config = dict(
    train_examples=48750,
    qk_norm=False,
    init='torch_default',
    one_sided=False,
    adamw_lr_other_params=0.0026,
    batch_size=256,
)
Rows from block 8 of a small self-supervised image encoder, named by matrix and row number. Rows with one number belong to one neuron. Each number is 500 + 40 x the weight over its row's rms, rounded and kept within 0 to 999. All counts start at 0. Numbers have three digits each.
After each neuron's rows are labels from the 100 images, of 14848, where the neuron reaches its largest size: "responds to" is what is common among them; "peak at" is the part of the image that holds the peak. Only what is clearly more common there than usual is listed. The data: photos of arthropod specimens (BIOSCAN-5M). In brackets: how many of the 100.
# gate: MLP gate (model.blocks.8.mlp.gate.weight, 512x256), inputs 64-127
# fc1: MLP up (model.blocks.8.mlp.fc1.weight, 512x256), inputs 64-127
# fc2: MLP down (model.blocks.8.mlp.fc2.weight, 256x512, transposed), outputs 64-127

gate.319:573487462518508507488489412489530477493503506520555531493441546507549542506506410498499504460511489527496440456460483504551483606480507476454550456477504499478549572448473505520505533553579467
fc1.319:580529462433441455428528471543421473578528553495513515521451575465549508571467470480474559436478470508503504487495504472473512518535556492537547499509526528525562497478473505416525419413495539
fc2.319:480459478483478456532542527555446487446455466472487483425533541446523581523565478544494519465454550475545497507497456481504539484528507459530498527515505537575392457494519500547443505442494549
responds to: order Hymenoptera (44)
peak at: centre (100)

gate.333:517477449488480478461527487485562548539484443444544525479535494544522503548535476468559523500439477493503533518453519568583536550544483485533467483436552525544465556465574463543486455444496497
fc1.333:497504512469480495465555527508500522544548517452562536431532460518538432524483462492480434571450540565525522507452446597562493445466540462415511502451505500509492439564500473480578442551521529
fc2.333:502531534479526492405498438529508514510491472503553488451491419497466473528414548529496488485501532492492550508465452565453511565544553487464473475556507458499527474465522489559526516532528512
responds to: order Lepidoptera (33)
peak at: bottom left (66); bottom right (25)

gate.174:587503559484454526532541541520473521519522534457419511456534436450402459454525537437535532508469477513529500569521456478578512500453554443529458558509438481392481450494490479466454508451506559
fc1.174:482502452449498490458482430479495396546532409506444487552435535532529495540494465525440544589434533508516450504515506515407500489574537468490475490516463488553489494554477527513491545460570449
fc2.174:523500545498484533485537550502469509504513440519522485495510480472484444453471473589497455435493433405485489514489506543541475445458534571554456528604464499605490439543492521554587430511486461
responds to: order Hymenoptera (42)
peak at: centre (92)

gate.50:525513498459507466610459492462552482521490471458534501488542498448468434463523536484493457454487529487509568490462479513465509568584487518507448450428506440467469438497490525491537460451474478
fc1.50:519490474494493474497450515469439513513451465485471551563545460449477412465481496469501432496526497443458490498530414527417496541509467476451479470510503487435501444513452500465535491489515521
fc2.50:443469557603487487553496521479524560480508485476566415468518484548515523523525470534543471491489520565507529505534515528505473505444438528513548498450526484524498389503476545542474456461512449
responds to: order Hymenoptera (43)
peak at: bottom centre (37); middle right (31)

gate.95:502448523516511475502479558555494381530566530513476568513453468518504432513554501478480507506486465430489474516513459501492551553486437562528466520489599457465489580478495518526551477487552478
fc1.95:528555525470541516519569506454434595434510491487535433522466515488460527502431518496503518468489536556514494449494537477488493470519543454486531447510432460526493437539501462485522579494478514
fc2.95:482513569465527489524460531473475470534525510522533541476526518555546389549598461437540517545529474462492409473547476488506498479461522547495476516412506534496482492478500519534490453526433549
responds to: order Hemiptera (29)
peak at: centre (63); top centre (31)

gate.419:490568501492489461475472497556585459498448470541490538491451510516444521465524521455585501507477554470449439493499576462501549495460558410501467481436471573538616554530504441446521462573473489
fc1.419:504463524474544545502497492544604471519484534518482452467485515523479584538521505496551571550472521466510455459433563525491510430484471467509480480477430419512502503504508516425526466516476524
fc2.419:453544514550451458490502388495596561493491468518486535555450513501520486488532498542505521503515525524477470530508544498440518508451473500412507436465464532547534482508552492444553442539498466
responds to: order Coleoptera (69)
peak at: centre (89)

gate.192:549469452512513544548479543475526529523533485482430520428523476513494443476613490484480464478514509529521502495560443499512453551495447569497497536475472565521494409496410546457538497488460482
fc1.192:528454468487494503561534525485532443547522522503475550505496473420596492452495433475445506481554485505546463511564502488489464541476450536535521493430517507538517426534409538509497492491453504
fc2.192:458483390521445496444497431538478479553511469473534479500456530487502513481456566476565507543495439522442524542394473476457459528559529486475485439547509467492484552557522480429506481534469494
responds to: order Hymenoptera (47)
peak at: bottom right (37); top left (36)

gate.156:457462508376444467471548448520538495494502487518471580518567429524539477451451526540547528489501477519497501549495498429521545441455518487469510491478523515505496422484480524471480530443468546
fc1.156:534529495513436489497490475485475458506491456532582517534439554546532523533514465522388475506465537471542519466443537495520458453516475533566491430514538488421562559557491514484562547530472489
fc2.156:533536529483587478489493509511456449529522428492460553471434470445496524533488480530589499457474494529534454534508476518421430434495505466451466484531529564500483402424508534535437463513437579
responds to: order Coleoptera (42)
peak at: centre (63)

gate.146:523492455518515511486544555500523500480513512522464481500545492503503468463407472600471488571490474404492510491474484538414521523536502483490505553624519487500465475429563548473424577532455421
fc1.146:509534523514510516539457457474468432449557506499514490511467533462506551553468525464550463467449478637480474486482505414572476492478453552467482413404495541446486570560509475485580471499546531
fc2.146:506470465531560495484531579554520428532417512481528566450482464494479503517506539523502578553507509474487521434462591558456498476487532461511473568527497523537497562495500575588504471479580520
responds to: order Hymenoptera (55)
peak at: centre (97)

gate.375:491454566503517517488481537454520520508544567447520599493463470521441525499504496453462467453512528440443549486502462423464475454561415449490424502519498491481497489476475496523519557526455491
fc1.375:459527421507569454553515493526560498524465485525467468549530512510498466521490533575519500541486514541535452516491528498605530506423542421587491517506497516552498526502551479527537487547559508
fc2.375:498484493539497524522526559525571475498409504464438521540546504595494462492376520540511482589519468551514491479512528524532445507504492438482514430533523533523498489453485518439500592603537540
responds to: order Coleoptera (36)
peak at: top right (46)

gate.483:497493518514475479505499533481437469497524480462534426524546486528521415486503531474525411474436548590494508571529525486540522532552471522518471505462521466463522485492539486392546481463500416
fc1.483:539463505411496492447466535513533581538472513488428534458546555506518526504473469467444556537551491503510505472493476567552560505490456446523518443497530527447505519452537482469548482520484500
fc2.483:463573433435463471476469585472505556441574512495443486521474396544519453513450521551537413477531550544450515442544422564552521396527552478533479443480418436513503480460548531458566484530440496
responds to: order Coleoptera (47)
peak at: top centre (43); middle left (39)

gate.57:450474505506445480585450440457519482453524547478526514525537455377510525446489552538520468456537477512461505565479502425517494500463607497484538448469533530493522535524536476488562470463509487
fc1.57:537490442497496554485555547516459511487501494470480548440568529467493515574590515488490495538464555498506563520500486550519479522472424524489490505488478569405477476472414470536499443496524499
fc2.57:475495465472517469522505532493497552514476499516528468431506494549501516354460527472493475473497499509466487461492499499499559439460461526519485480522464449464524533520480446466506535428476572
responds to: order Hemiptera (28)
peak at: centre (91)

gate.168:531551481488539501468475494523512501499447459533541491519528508481462524456502502492542525502442517546546472497485489498486553436455608474444539543490443509519481526496473539468504488462426527
fc1.168:411473424435557524512534503507530445516561454518506558476482492526524563547516502530489464450527509460438519509479540494524432518565442516502463537479492532505562507512554557547448554460586501
fc2.168:467495475548523468459486502482504530492460471514535454496520553480521537595444445456466544495449474569492498516536500513499514562508526506517500491441471503430427449454518527481472548449506509
responds to: order Hymenoptera (62)
peak at: centre (80)

gate.408:584544470466461478490482528482560488431479545570498494449530463545527462519542582529535520517543476511500432469452553383479566509558532512486452528468513502536397487539547481544494440507530497
fc1.408:502533474477534528481539495550474562532495562485501530488509509474565511488520420550467496439527468517534498476433488534477456467511505453531469554526500460496484502480517499513475433505527491
fc2.408:455555438482464523460500559509427535579510462470489524501542496517463548507396514558511486462491516502462595391480521560494438561523459539479456487565481509468495513570529455508463472514524554
responds to: order Coleoptera (48)
peak at: centre (100)

gate.203:461422536493550578488551507508543453494439511513519474537436567441497504533459516403576477554469493584565428520509511492360511496530441503488518462551495480584444504490517469432545549570477473
fc1.203:534517542505507473514475543515479518579511528488477545497525445519470551502457464481474543483538482530496481546478469539512506391571485493517495466488526487584457561549453557502470509510517469
fc2.203:441530452522413454601445513548550444445479486492468476459529583547524453526420535507528479496460509508541551456450531476483503485498486511481557538494475503479522510480501580485503548551453462
responds to: order Hymenoptera (42)
peak at: centre (86)

gate.233:481477550451503473476472468411546484497471491534545494532541448489523514450479511437501511548497544411526502543451537484532424496494510472414511494501476490451547504455515519394452484491508586
fc1.233:471476499481537483550441508454568465508456583545535597494531510439454490512458531514506455496508471491488473579474450495527503526512481534502521430458398479483585538467494490473550503449559468
fc2.233:444553480526461463476513485514542526570466481523500479496523475497493450521478435487522550495472506464541561566470591499420486475497458531468521487394489472512522464491585492466516462488580430
responds to: order Lepidoptera (30)
peak at: centre (76)

gate.477:477566461474488451474586528481427525539528486464491544428498576489459470446489488486491504504442552514498506493517519557446453493487511438503459447471526522537512473417511529502584474516561575
fc1.477:515513512561552544458429502504542441510500469485532529612489473492431539548547472530527495471488503500547506510543437491560515536545500565502451514498514469499522542474462484517493543508503441
fc2.477:519440555499486488480568524510524455433452500493525485442518478452484489494577487494516473509421511494512492545529498497520533498469551549457443504465480455524541471499454551466541521510519498
responds to: order Coleoptera (47)
peak at: middle right (57)

gate.102:540503441484514455454507509509507440489469445500435570546532543436516401502489465485563528484505456537428472501473561492478574456541475474489506447478444502574428466496446487445524530584537441
fc1.102:528509449531576526489545489537485444492417533531423516497483517493536493485509459396462519473479406499506495508474539489518501512540553422547503451584441475574477461505409546447466482573476430
fc2.102:485516476492583503484533479515476490532490497521518459473475473478481528500550503501442500514458448437539495464511440463565545492494529519494566481521500469535510535520455494510493552490495538
responds to: order Hemiptera (30)
peak at: centre (100)

gate.48:428492440557526540506507510520506521462470477438471594489524548542428527445491435548530510518556463416544505512508561513526617563524511448526554437578528484493544488487516431536493492470525407
fc1.48:465479421457484462487589507500531471493529516480506467554514579428484472523546580563492533442464443482515479495508606528466529478521434454491480491518526530445539466421536508489452491436481479
fc2.48:480472410478503474546480538499463529482574510475523515477462540449545504542496515521478573511469481523513566484476489408549507525514484465540444536470532472434552527439539489529433522528448507
responds to: order Hymenoptera (56)
peak at: centre (100)

gate.281:531531519477517517495483480489538573490515478497481457506526469531486571473501448487497515507400477470439519441490463492549458528488551530442508472442535440552524547465490489537510515448485435
fc1.281:549530523540516480523450475526576525441483537500409509510488508505467497491468445524518491426498422422513501461462515477584473493573533410431485448454446483522462530532515520520524419498462501
fc2.281:487478500479500507500575517568420495488504500540532575557548395505425492536538544419475493488414570432479517518518450538486441476551489513507452530488557559476457585511492478438491549462459449
responds to: order Coleoptera (44)
peak at: middle right (41)

gate.49:448550505488507521468392418536507480430517542548418567472482482525473498547516499489461553563499485548491471475466555488461525514440542454518484581504516439502404527527517524557503477548590528
fc1.49:538500521515497517473549466534584506499517435529478421504547578478510464488528495494496520500441544444560472509504548500493474513512535437503441472513546540556555468496483441473437500464491429
fc2.49:482478538578499462510574529451503525547571446478522463482556506472520496480487493489507528452564514477522523590436466512474477573526423457530459428488541461530562481526473503454510456472486474
responds to: order Coleoptera (47)
peak at: top centre (42); middle right (35)

gate.322:493490471565445541499526439438445538455548398443458493521524534454551573521504455453449449528510557511508523522465441539594498524524538491590560479493490545498543441571496519570458458513505473
fc1.322:566542530538464487522529437463479497464494486524444580413477491479509503467461491438524438463495518510518543540429509527485524549527498533528567492447507495491476488574539429518498450528454404
fc2.322:458532563467535521544517548489471504544512470576449525517461465520494555527461505503520491469461514475503514640463552463486470574553525515571543524533494430474476532533461493518551466511470415
responds to: order Lepidoptera (36)
peak at: centre (61)

gate.461:540593504483522552505479497480482541474495491499540494543560484537465521451491503486418524521462524539498483552492506491539465486550586537536493531568559404484546457531501442529509554567497568
fc1.461:471565563477563569494444487514489518432545490541520467515526543499505425526514565486467479550503488521548483532442442464520457519541505500500505487549584488507504526576456448486471537465538529
fc2.461:456486473426509482448474438442492521449435533454446501432436508476518437501491559443532512522466517556452550472465533522517598536422500502512582514513557557453442546466529507462535548470509550
responds to: order Diptera (60)
peak at: bottom centre (44)

gate.485:501485526508543558475408461524513513521447537589472455518494489546503528477449469515540500482506482527472485514558476527552484471492501404442530483477470464498490473491471509507551503474523465
fc1.485:483524523501531555499560502521570494439504465387505519420509544468521544420493501561500527566440498464539506475502459493532519583516537461477435480518523472519510466427457479555438477546556422
fc2.485:499477531466483491493468539453419530541463577561548501517532528531498373506522512470447496471524469452474539530485471523504401399499503603516502512530468448564520477515568444505562523493489477
responds to: order Hymenoptera (56)
peak at: centre (100)

gate.361:534494510490472460474460490465530418498457450499473480517488527480440540499457558538564527493481509465504479517488545529508638541520563447428533438502492482515462474460576481440550525527479489
fc1.361:472555480543475451476528465455459490487498572485442448557567504531456418540522422529415441515499585473551485525519502582516468504469456553423480525565542550432574499532448565464638514525466490
fc2.361:450556527497477497488414568485505481495546469547500479502553436550423493439462500528482483527428506546513582410472501509459567507502531474549594501541461540556441459499514492563518508477555513
responds to: order Hemiptera (30)
peak at: middle left (31)

gate.90:533499373428491509551512547501546495482507524460542535522552602500476471519519510516501519529515487525501430469536509508444546500498483544513498514501458469479471488477465550526423496530478450
fc1.90:556596527462547506612484539500561546550554507570493486524500466536508521489521564493444447420461474535527478484437533515450454487554548522508484497479473483508510535487547537465463495499498439
fc2.90:467514553416437517486486549526527519473525551511540496481460470543503527531492563505527467454462551476498540483471553491469571510499463565466501559512483492571501515522518481552602526519534525
responds to: order Hymenoptera (51)
peak at: centre (88)

gate.114:488585606503543580540465482486523492506569400486539455487535520519562517512489440548473500457466481518491476511474461503473487541528423541594449500540528477511503546484451544565498491503510422
fc1.114:474491551513519562526522563495495479525512393505643473528552561475595524525499487549516520478415549532530499496512437527532437481502432518535409506493480521525566578517397546518465486487510453
fc2.114:447424560543483514460485503527506560480531614513516464498497468457545460513485601471488500508454506508523446487506455492522456417519466562573517422523521471471506487479413478540459432554469512
responds to: order Hymenoptera (43)
peak at: centre (51)

gate.151:585517539509541575444501563538538468543536551477506538509354476476558528531502494554494504488502504474549557514561453539536595488527498484425545501561524502519482516469493527493392574507539448
fc1.151:490405493439478509500510445464553491606417478471542532465486455503503445534497446485461488484535507530541462537487459570575500552550539575485621455528447574523540473543499484521532491533516498
fc2.151:518500474524445491523527511522539465515463470534503455518503511475527517505505445502458479495515445540528472474463482430475527458544511551638560539500493565512527502511452489415517455444465469
responds to: order Hymenoptera (44)
peak at: centre (99)

gate.40:458498506524512514452494445476566471493503515458492496507441494481525537560490513531420595500530525568490509494544548526457504553490566483458498542499542537534500510395474563571531491522530459
fc1.40:508414463464531493534508558474471421557446457454469509512499421480448560452525621465459561434491531522426543527546515525482496495521545453439467463470505536461544472469535549461518489474519453
fc2.40:465512490518534489535538558585566540544531499439493517401485536461459516484563499572470503468481552482529535581557504426501522433530443455465499478498497560464551454486499504488535496495528495
responds to: order Hymenoptera (52)
peak at: centre (85)

gate.112:445533453557425494452486469456494518502574526484470565509442391453521526462533518526471496512518499529485577499487489539554473460473455556476529437471551513476491531486454486563488524516507515
fc1.112:504534496494558470466447516396509567457503595479486549463489464541542511482531503482510513539549426503493555479511471459577496507473469496488534461465537498511448466537410505549473498497487539
fc2.112:531538473534498473440566469431509567516532481486492492574527432559454480541472526512582493429539480435494465466459536548511462486498509541499492538542471391531579517540531481548480519527530600
responds to: order Diptera (65)
peak at: centre (91)

gate.139:504600502443481561445483461537555501562536532477512501490525456583479510504556533471475555473458495529504483484510457532533437525568592522460468500540495481561506479467448539514527550452489478
fc1.139:551464469530470476564456541466484499469524431520493454505599476492504543467435470470493558455495569505501510542540550524509479568476503535467547467510452540457473492486507439511493456549491520
fc2.139:531522488517448512469458453472482471459496546456471463460464527475456519465567498549493479484499500512472457545523475563493492469509524479549465523539548482449441498458509476534420507608410529
responds to: order Hymenoptera (43)
peak at: top centre (33)

gate.321:499553592458500460490516518512506469508522520498527456535482485587459540502501502546483518528466490507501480522517586457545459527511483604501488476485482460496545390464423521501482499489539499
fc1.321:485556497521513502518544454533532559496613488597526515517431528477523506540482539567449492512541549588482481520492487594487569475503540460513501501511444550519414540535446457517556534410511482
fc2.321:486529478499557521562499475492563521514569535539538494460472443507518531531510553452454477517498512491522468404501456600451514485476496549491519455479423540502508540490544398492586508457605501
responds to: order Coleoptera (54)
peak at: bottom right (79)

gate.311:537489513553545480499519395549509564500476492496463478584482503501493470540529505492484498490500523483481517493453534485511511500469468486535439530481534429462473402464539384550507545432448532
fc1.311:507504511553552524547513500570483484442463509495517550597452498521534480604503529455461471485516529464532545527492548429500547435440508565455550461465490432543506538453504425524466497409506530
fc2.311:440522484526494462489520487511526544561504438468544520485506504501402580500522502541505566502574533461552507501475486448512491502491501502498527500492471501542489457509565550440483416446534530
responds to: order Lepidoptera (27)
peak at: bottom right (32)

gate.189:520498513484512491576554484493463524482509470488494500557398398551502504510511467498476529533477453571457512576543489485519515572537505536495517491497534524523440524582477559563507461496484468
fc1.189:500539516433480557435549525507424499465569535494554457503436373550550537541435503439488488556430543479528597522512465460504478528587484547503490520525537571455452506482491502490521518526511458
fc2.189:532558528458448504493528460479511512461503566460468609562536505521408500508510472488480425523505455421499499487517495535523485442513515508513551507566509574482524470513593481559493479518541493
responds to: class Arachnida (29)
peak at: centre (93)

gate.376:444554435475558424535444464496496530485549439612524405543449479453498526553526543466492449482484523501461480435511563394523543575522480479465468567599473509507430509476563535523500459518566491
fc1.376:478497531482449558510546526503543501459367487491480565511438560485534560515553474480571530534495516474548524492521500554475510456556476517459535493450526520454482489479516494493543503500460450
fc2.376:485510491429539518509443487525523474503467467532570502485507486481586530549490516492484505519476497471424494517509593464499481574491492524460453481561544559573518489534519437539516443573461478
responds to: order Diptera (65)
peak at: centre (64)