Weights of a small self-supervised image encoder: arch coatnet, 5900 steps.
Rows from block 6 of a small self-supervised image encoder, named by matrix and row number. Rows with one number belong to one channel. Each number is 128 + 24 x the weight over its row's rms, rounded and kept within 0 to 255. All counts start at 0. Numbers have three digits each.
After each channel's rows are labels from the 100 images, of 14848, where the channel reaches its highest value: "strongest on" is what is common among them; "peak at" is the part of the image that holds the peak. Only what is clearly more common there than usual is listed. The data: photos of arthropod specimens (BIOSCAN-5M).
# convs0: expand pointwise conv (model.blocks.6.convs.0.weight, 512x128x1x1), inputs 0-127
# convs1: depthwise 3x3 conv (model.blocks.6.convs.1.weight, 512x1x3x3, trained with AdamW), a 3x3 kernel
# convs2: project pointwise conv (model.blocks.6.convs.2.weight, 128x512x1x1, transposed), outputs 0-127

convs0.298:080120165127129141118144113120141146174116140103113123149080140109136133165152145150127125131135137123158161141116157108143114126160129139121092116162128111182096135106145145156146144117150096091141095175088163119137136118111074111137116090101115097160114141091101155130121129104117100111183158141135143148143097093126142138149130144136121134131087101081087173090170145134088134140147
convs1.298:158177162120151128131119123
convs2.298:168114129171138145179103149173119148120110084144150119149136119111113075092145172143071149115120118145108157143135159116135119098097143121123173142099129151138170162138150119163117119140183113121121135144121104116140088163129108133123131130141185151178127118086103161111129142129115124114148158088119118106110141149115150144112111137109114140087125147101129160168157109117120106157097
strongest on: order Hymenoptera
peak at: bottom centre

convs0.503:154148158167155113149099145178138127126094136095150129157151102132139114112136146166123142102096148119121126155118188103147110101145161155152114104145121153148111134110134127136114135090169082103116131140113175137143138107133117160109127136151096125120168085159130113142049140119181137120145122083147167144087133119128130096133168115110146129120109110113170134120132104139112147166099
convs1.503:148096098141100122141156159
convs2.503:137144144106166113091159123155114092143175159113121125108141101089122075110111155116172149130124106132103162096187169126116125073120136099138164159184132162124139121107157079099128126132143100102120096102148155145137130133152115135139112117137093138127122142145144076117123113128115119164149133149145105121128112147106179107108181103131152101109100144154122130124110146097126104148145
strongest on: order Coleoptera
peak at: top centre

convs0.224:130131148142139111130128145118134175101122126098114134123102159134168146115102122173145147147117083134145134120084080134119126134184108133117125107150148131178100102123122096153103144118107080141115150111127084153081124165105137129110159096163125117109122133101118114165102094153156142108123142107163140179138157137107145108130124119148117115118121171161127146138129114224141140135117
convs1.224:143147143143183140117154139
convs2.224:168161163144140138157160152157109122143173095171131150175092161102109142142149124126103167114137119122067119134094162132174102133128133169126154166100152122118132183113166085115151140156126160106159142152122119127155116130113137143125118134126132083145156109160092137164111138152149101136146120143107149125104132110133103130118151125140134172169110111106140156114131144140162126082155
strongest on: order Coleoptera
peak at: centre

convs0.274:138164080078140138147111093107121116147150144146107150158118191123115127162145086118141123091150135113128118131160093115087099135141152145156153161156155135134146124146112100133116089163109103160176139132156150161110157131116131160074108090138152134094119142164142111119098118135122182135127126154142140113173098142137153094156126093131141154131134112149109089124127128119107179119125
convs1.274:155145165142116117153130169
convs2.274:126099168139109137145142129124139135130101113134129136123109146116109117102162142139152132115118149125135141136125120124096116141146143079122134153135188111165165114132113108145154172109135152124137093126095118120090124114095077109152136138127106109142186097127117134128134132169190107121155135153108141114198140131110193146102186083131112129119144166134160163107133160131135090137166
strongest on: order Hymenoptera
peak at: centre

convs0.45:141120163068085141104150112163110094120130145138162140175096129168093122116125185142105134124139123111101166114149173120113118137135119131158141140108159133128147097149156118163115130124151088101132082091144131094164145120100071121164121112157140121157136107125128153139125104121127126151121098125114099118141151134128100140175154130136132135209113113156138111114136093157102109149122
convs1.45:150147147138142157152092096
convs2.45:126142090156143097114154149171143130145136101135140135139103103098135159117100138125123129124125149159152142107082144113155148123115087128134131070107134103181156129088134072108128132143104172114153162171115084113109179136105141129161105087121122138116170121066091130113142116152133143118123077125102133157101154121132118128091140117144114158109116109088129121174120128135151151143121
strongest on: order Hymenoptera
peak at: bottom centre

convs0.412:104140074183083135163125124189091105155136130109116110125090119119123104147141137100080152127136122128147135121115156093115124111110118159151153104134121105115147187143126120123142160132087065137163101108135139106139155108108090085148110144119118148106140093141134122158083131099135145126116129092144125152132110118071130121117125143145156142115116135121122127080097151108122162120078
convs1.412:140161157100122160139151153
convs2.412:146120147091123116110101099138092154143102150146100104112114098136121143130118132131196163141116130123148193102150078137134136152139164107097164142150161154109102085130113145121136100106107133160101155122101155114102140121154135111113123148119116122089146124110106148076096122154099155187131160112154149109140125150105092151119128140127139092082141153083096132126131142145149147164137
strongest on: order Lepidoptera
peak at: centre; middle left

convs0.268:139123134153108145165085101108172142125059148131126133153101125145140114124128109141113096126066129140162127140098127122114136105119129137189099114127137114070125132116155119121140164151108146147103115127135199073128121124072135139116126177095139113107163095136136137134109119125105109106100130084122161173121142154144128116108144104115150150107107124090150126111134129149107127123174
convs1.268:147154113145182134151121120
convs2.268:102118142121094138105067149087091118126123142132132122109116077158101155140123085145170085145085088163123140127118118096088146126100133126125150116144129146132119159118129134098156156149184145159123115136089134109122122150160100095123117097097118125114074109109129140129142112133121095133133143074133169123169081083101149104121111130127106099133143140131151120118164134161118123167147
strongest on: order Lepidoptera
peak at: centre

convs0.502:130130139101128085094120138143113110187154164155136123138155063115133166131128147114123092111142104077130125158108114124120112149145146084159219119092164165136166173102161136131144109119123153118135142128099128113169131135140107155104121136115129118112109113154160110135179098111120140103134144110115109125127102122122149116111175104139145127133093170135131120126173147139145136156130
convs1.502:102158117135164144104138162
convs2.502:102139137116133154145147147135130107145120170084134117106119114116111099142103099095094088123145138158109102103110213109116171102159079086113106134145109117122116147183073105136123128108157143137131133153132126132055108117124116140106100150140120134118118116131154109163098103085139142107098129126138141126112122142159133126143117135105087121096153123149140159137153099163157139097099
strongest on: order Hemiptera; order Coleoptera
peak at: centre

convs0.289:113157166139142133057106119131099152155121122103166092148110127083105125126101157137123116115139120140129137131083085128092136083151128159139144139120096157112094144143158150117156147170108121088132077073128128116136204170152118115122128115127094134137117164114107132154142123143120097132077111171129136154145117130098141129125132150158113159156111148149120130098095149125143120130123
convs1.289:149155158156135147153143160
convs2.289:138101145139148134127146108106085129105137147130121141110158147133124176144140135124118170112139130143206107169102100123119114104138126161103114178171115069101159114141111103145123097124118120101147155076142119144080129116161097103091101135152137144108138095166111151105106133114141127117109106097113128150151091152128117143118145139115142112162069112167160107125099118101093128118122
strongest on: order Coleoptera
peak at: centre

convs0.52:126143121141138115124148117132098095121137144132120104118123151073113082116151180117107107137117122089133158137138202109127128137110142102184129157105164121116173118138159077104071090161166144118131104157126164154118090129135125131138133155152139115143111113119119155112138122144092097161134169148113127138166127132124151143129134129130116094172180134132146173095125110134119103132169
convs1.52:140149139149158100104104163
convs2.52:154161100122138120150157170133120167162057101132159115140090139123114140147107136130093148099142079100143119123125102133143170089114104156146137121097147109081122107110108089152135116152146137154122154142103138115139108103087155129101146137125116113154156155092098157071138136121097137116117139119132111126104106124123150118107110163121188113134114145115101156165176148134122131162166
strongest on: order Hymenoptera
peak at: centre

convs0.40:107112123083101110116118111123119130115066139157100123166129070111097115147142135121130135108122149127141114101090120181131160123130127137124152150116116130115072146109130126147138143124140135185129125143152171124129136136118113141114112186120151141078151070149113164095101143132107125123099138072102155137118127144113102117126131118086138108091098174097161141075103107123139119121111
convs1.40:101137155105102161149159131
convs2.40:152107156125111085147125113147124140148163187149120141105136095140154118133115157147127128134119086103153149115144110104099156121141146098181155118172161128143137064137107154126130123133107145093123146125137158112112151151180140163129126150199126134086111161130153088177104111112128117131125133125139122153121170149120170124137093147104142093110095137161105123114131121118111096090142
strongest on: order Lepidoptera
peak at: middle left

convs0.437:131112116129133130166096129133182118096069119150144111168116165148132110132111123139172088116087147145163118120133100126106152124116134168116138140125121152124080141138159136098110119118151137137087092139132168162121109139126169147097118183134114142138118094144100170141140186125141115125128140116155173150125157143133120129131060130083127148096137117101155163150138094154148141116142
convs1.437:153157133153153160110152151
convs2.437:099086152092160131127118088108067135167093111117125101109152089139101153119091108111113098129124136110142137127119138136101139148153147088129162173145150082152161097134103147115141153075150111115096148158111160140125167151147145105120141129151159119135111088122182127134127113147122141117111154110158182171123093105147122134144170158152145117127129124135123149139119096148128114170131
strongest on: order Lepidoptera
peak at: centre

convs0.388:086133134088113143089177124152116119127143082146112089049129144116151121156145121100127164119118140117127126119095132101132126099102124130095141129150130149135093142141124141132109119104106157118119122096109123095113124134100107106116112128146121130129094124080111126122145130118185099129122184129073164155137106081134182117143150164115118119118174141136104135144063100098140134141107
convs1.388:158139136146182145111133145
convs2.388:141105133184148175128097113108150146130143112111139128122106102129122140137144127122098158128113098146164191081146141132130109129120097136077083123149135090141176138148123155111150109126120157150132168140138110178127144132125141112177122108129142091120124140122122146142099093084121092136097118112161160137110118177114113135130139130114127158164104148169099105099113102133127125187175
strongest on: order Coleoptera
peak at: bottom right

convs0.74:165060110080157132100143132131117135124132155120117113142088116148162141110101112129141153116140125150111161136140102154150130132131140118122179131140123094130117141138120127080150177101123148134105125113136139090174148108102097154167121192116124137168105155142112144145152178146134106113130139115145139092088136151163151101153128157166130113148156121174101158140106148179145126105124
convs1.74:150153152160158150148153133
convs2.74:107145133118136073107134087086064150124101124113126145087141144138149176128138148158100112129132151128109090132097138113106119144116134171106163158123100087121116115134155121128116118137129129132120119115126161135166125157149105149096181150146140104130180109113112100121100120116141120076148164171114107086134097100127119138138105129137166128105127101107191117165103104098122095145124
strongest on: order Hymenoptera
peak at: centre

convs0.178:113175103187114102156151122121106100111142130154096110139137151070130155148100151130105122127142139165157089100158145144102146116187127124136166137131148101089131124142104126128130151099157125130118100133142163174142104134148151145095167143118144130126104106146152157112125149088150124151117132125137133142153142122126093132170126104110130098118107144138185200148169113149143140138092
convs1.178:134132149079116145109091114
convs2.178:132102090106116158111132074139104094135118140109116128106121126116134072149110127163174074098106119132154150112162138137127136128107127077153110114164166124115105116125118132099108128114121139119136123123156148129118132133123140146097153088155080143118057114107138114071121154109117111126116116120158090140105120142119141122166132110099125138107116177122146173107102115150091100157188
strongest on: order Lepidoptera
peak at: centre

convs0.393:139120080112123135123090111152132141095167103131134111157117094109145076138111144128098144130120134161155161136142089143089136169131119125153123158168151160072112100129111116136113124125127150082199108089101162160118163147133105184144130150125140129098133117133079164146120090136135145130093121122102110158152139129123107145138143161120153114093131130131132152089163130147141106108103
convs1.393:156143146149154161152145156
convs2.393:121137122147129098077134105125142108109177145141154157115136134126110117143130178100153081143142129131130094128144141131144131131114123099115114104061106151167136122124130073126134158091162136173112102123090103142144128125130110131078155085144090117145143118121140149072127156113123128104146079143159134172136137118110082136144133194122117124151172123115104141107108151144162126109127
strongest on: order Hemiptera
peak at: centre; top centre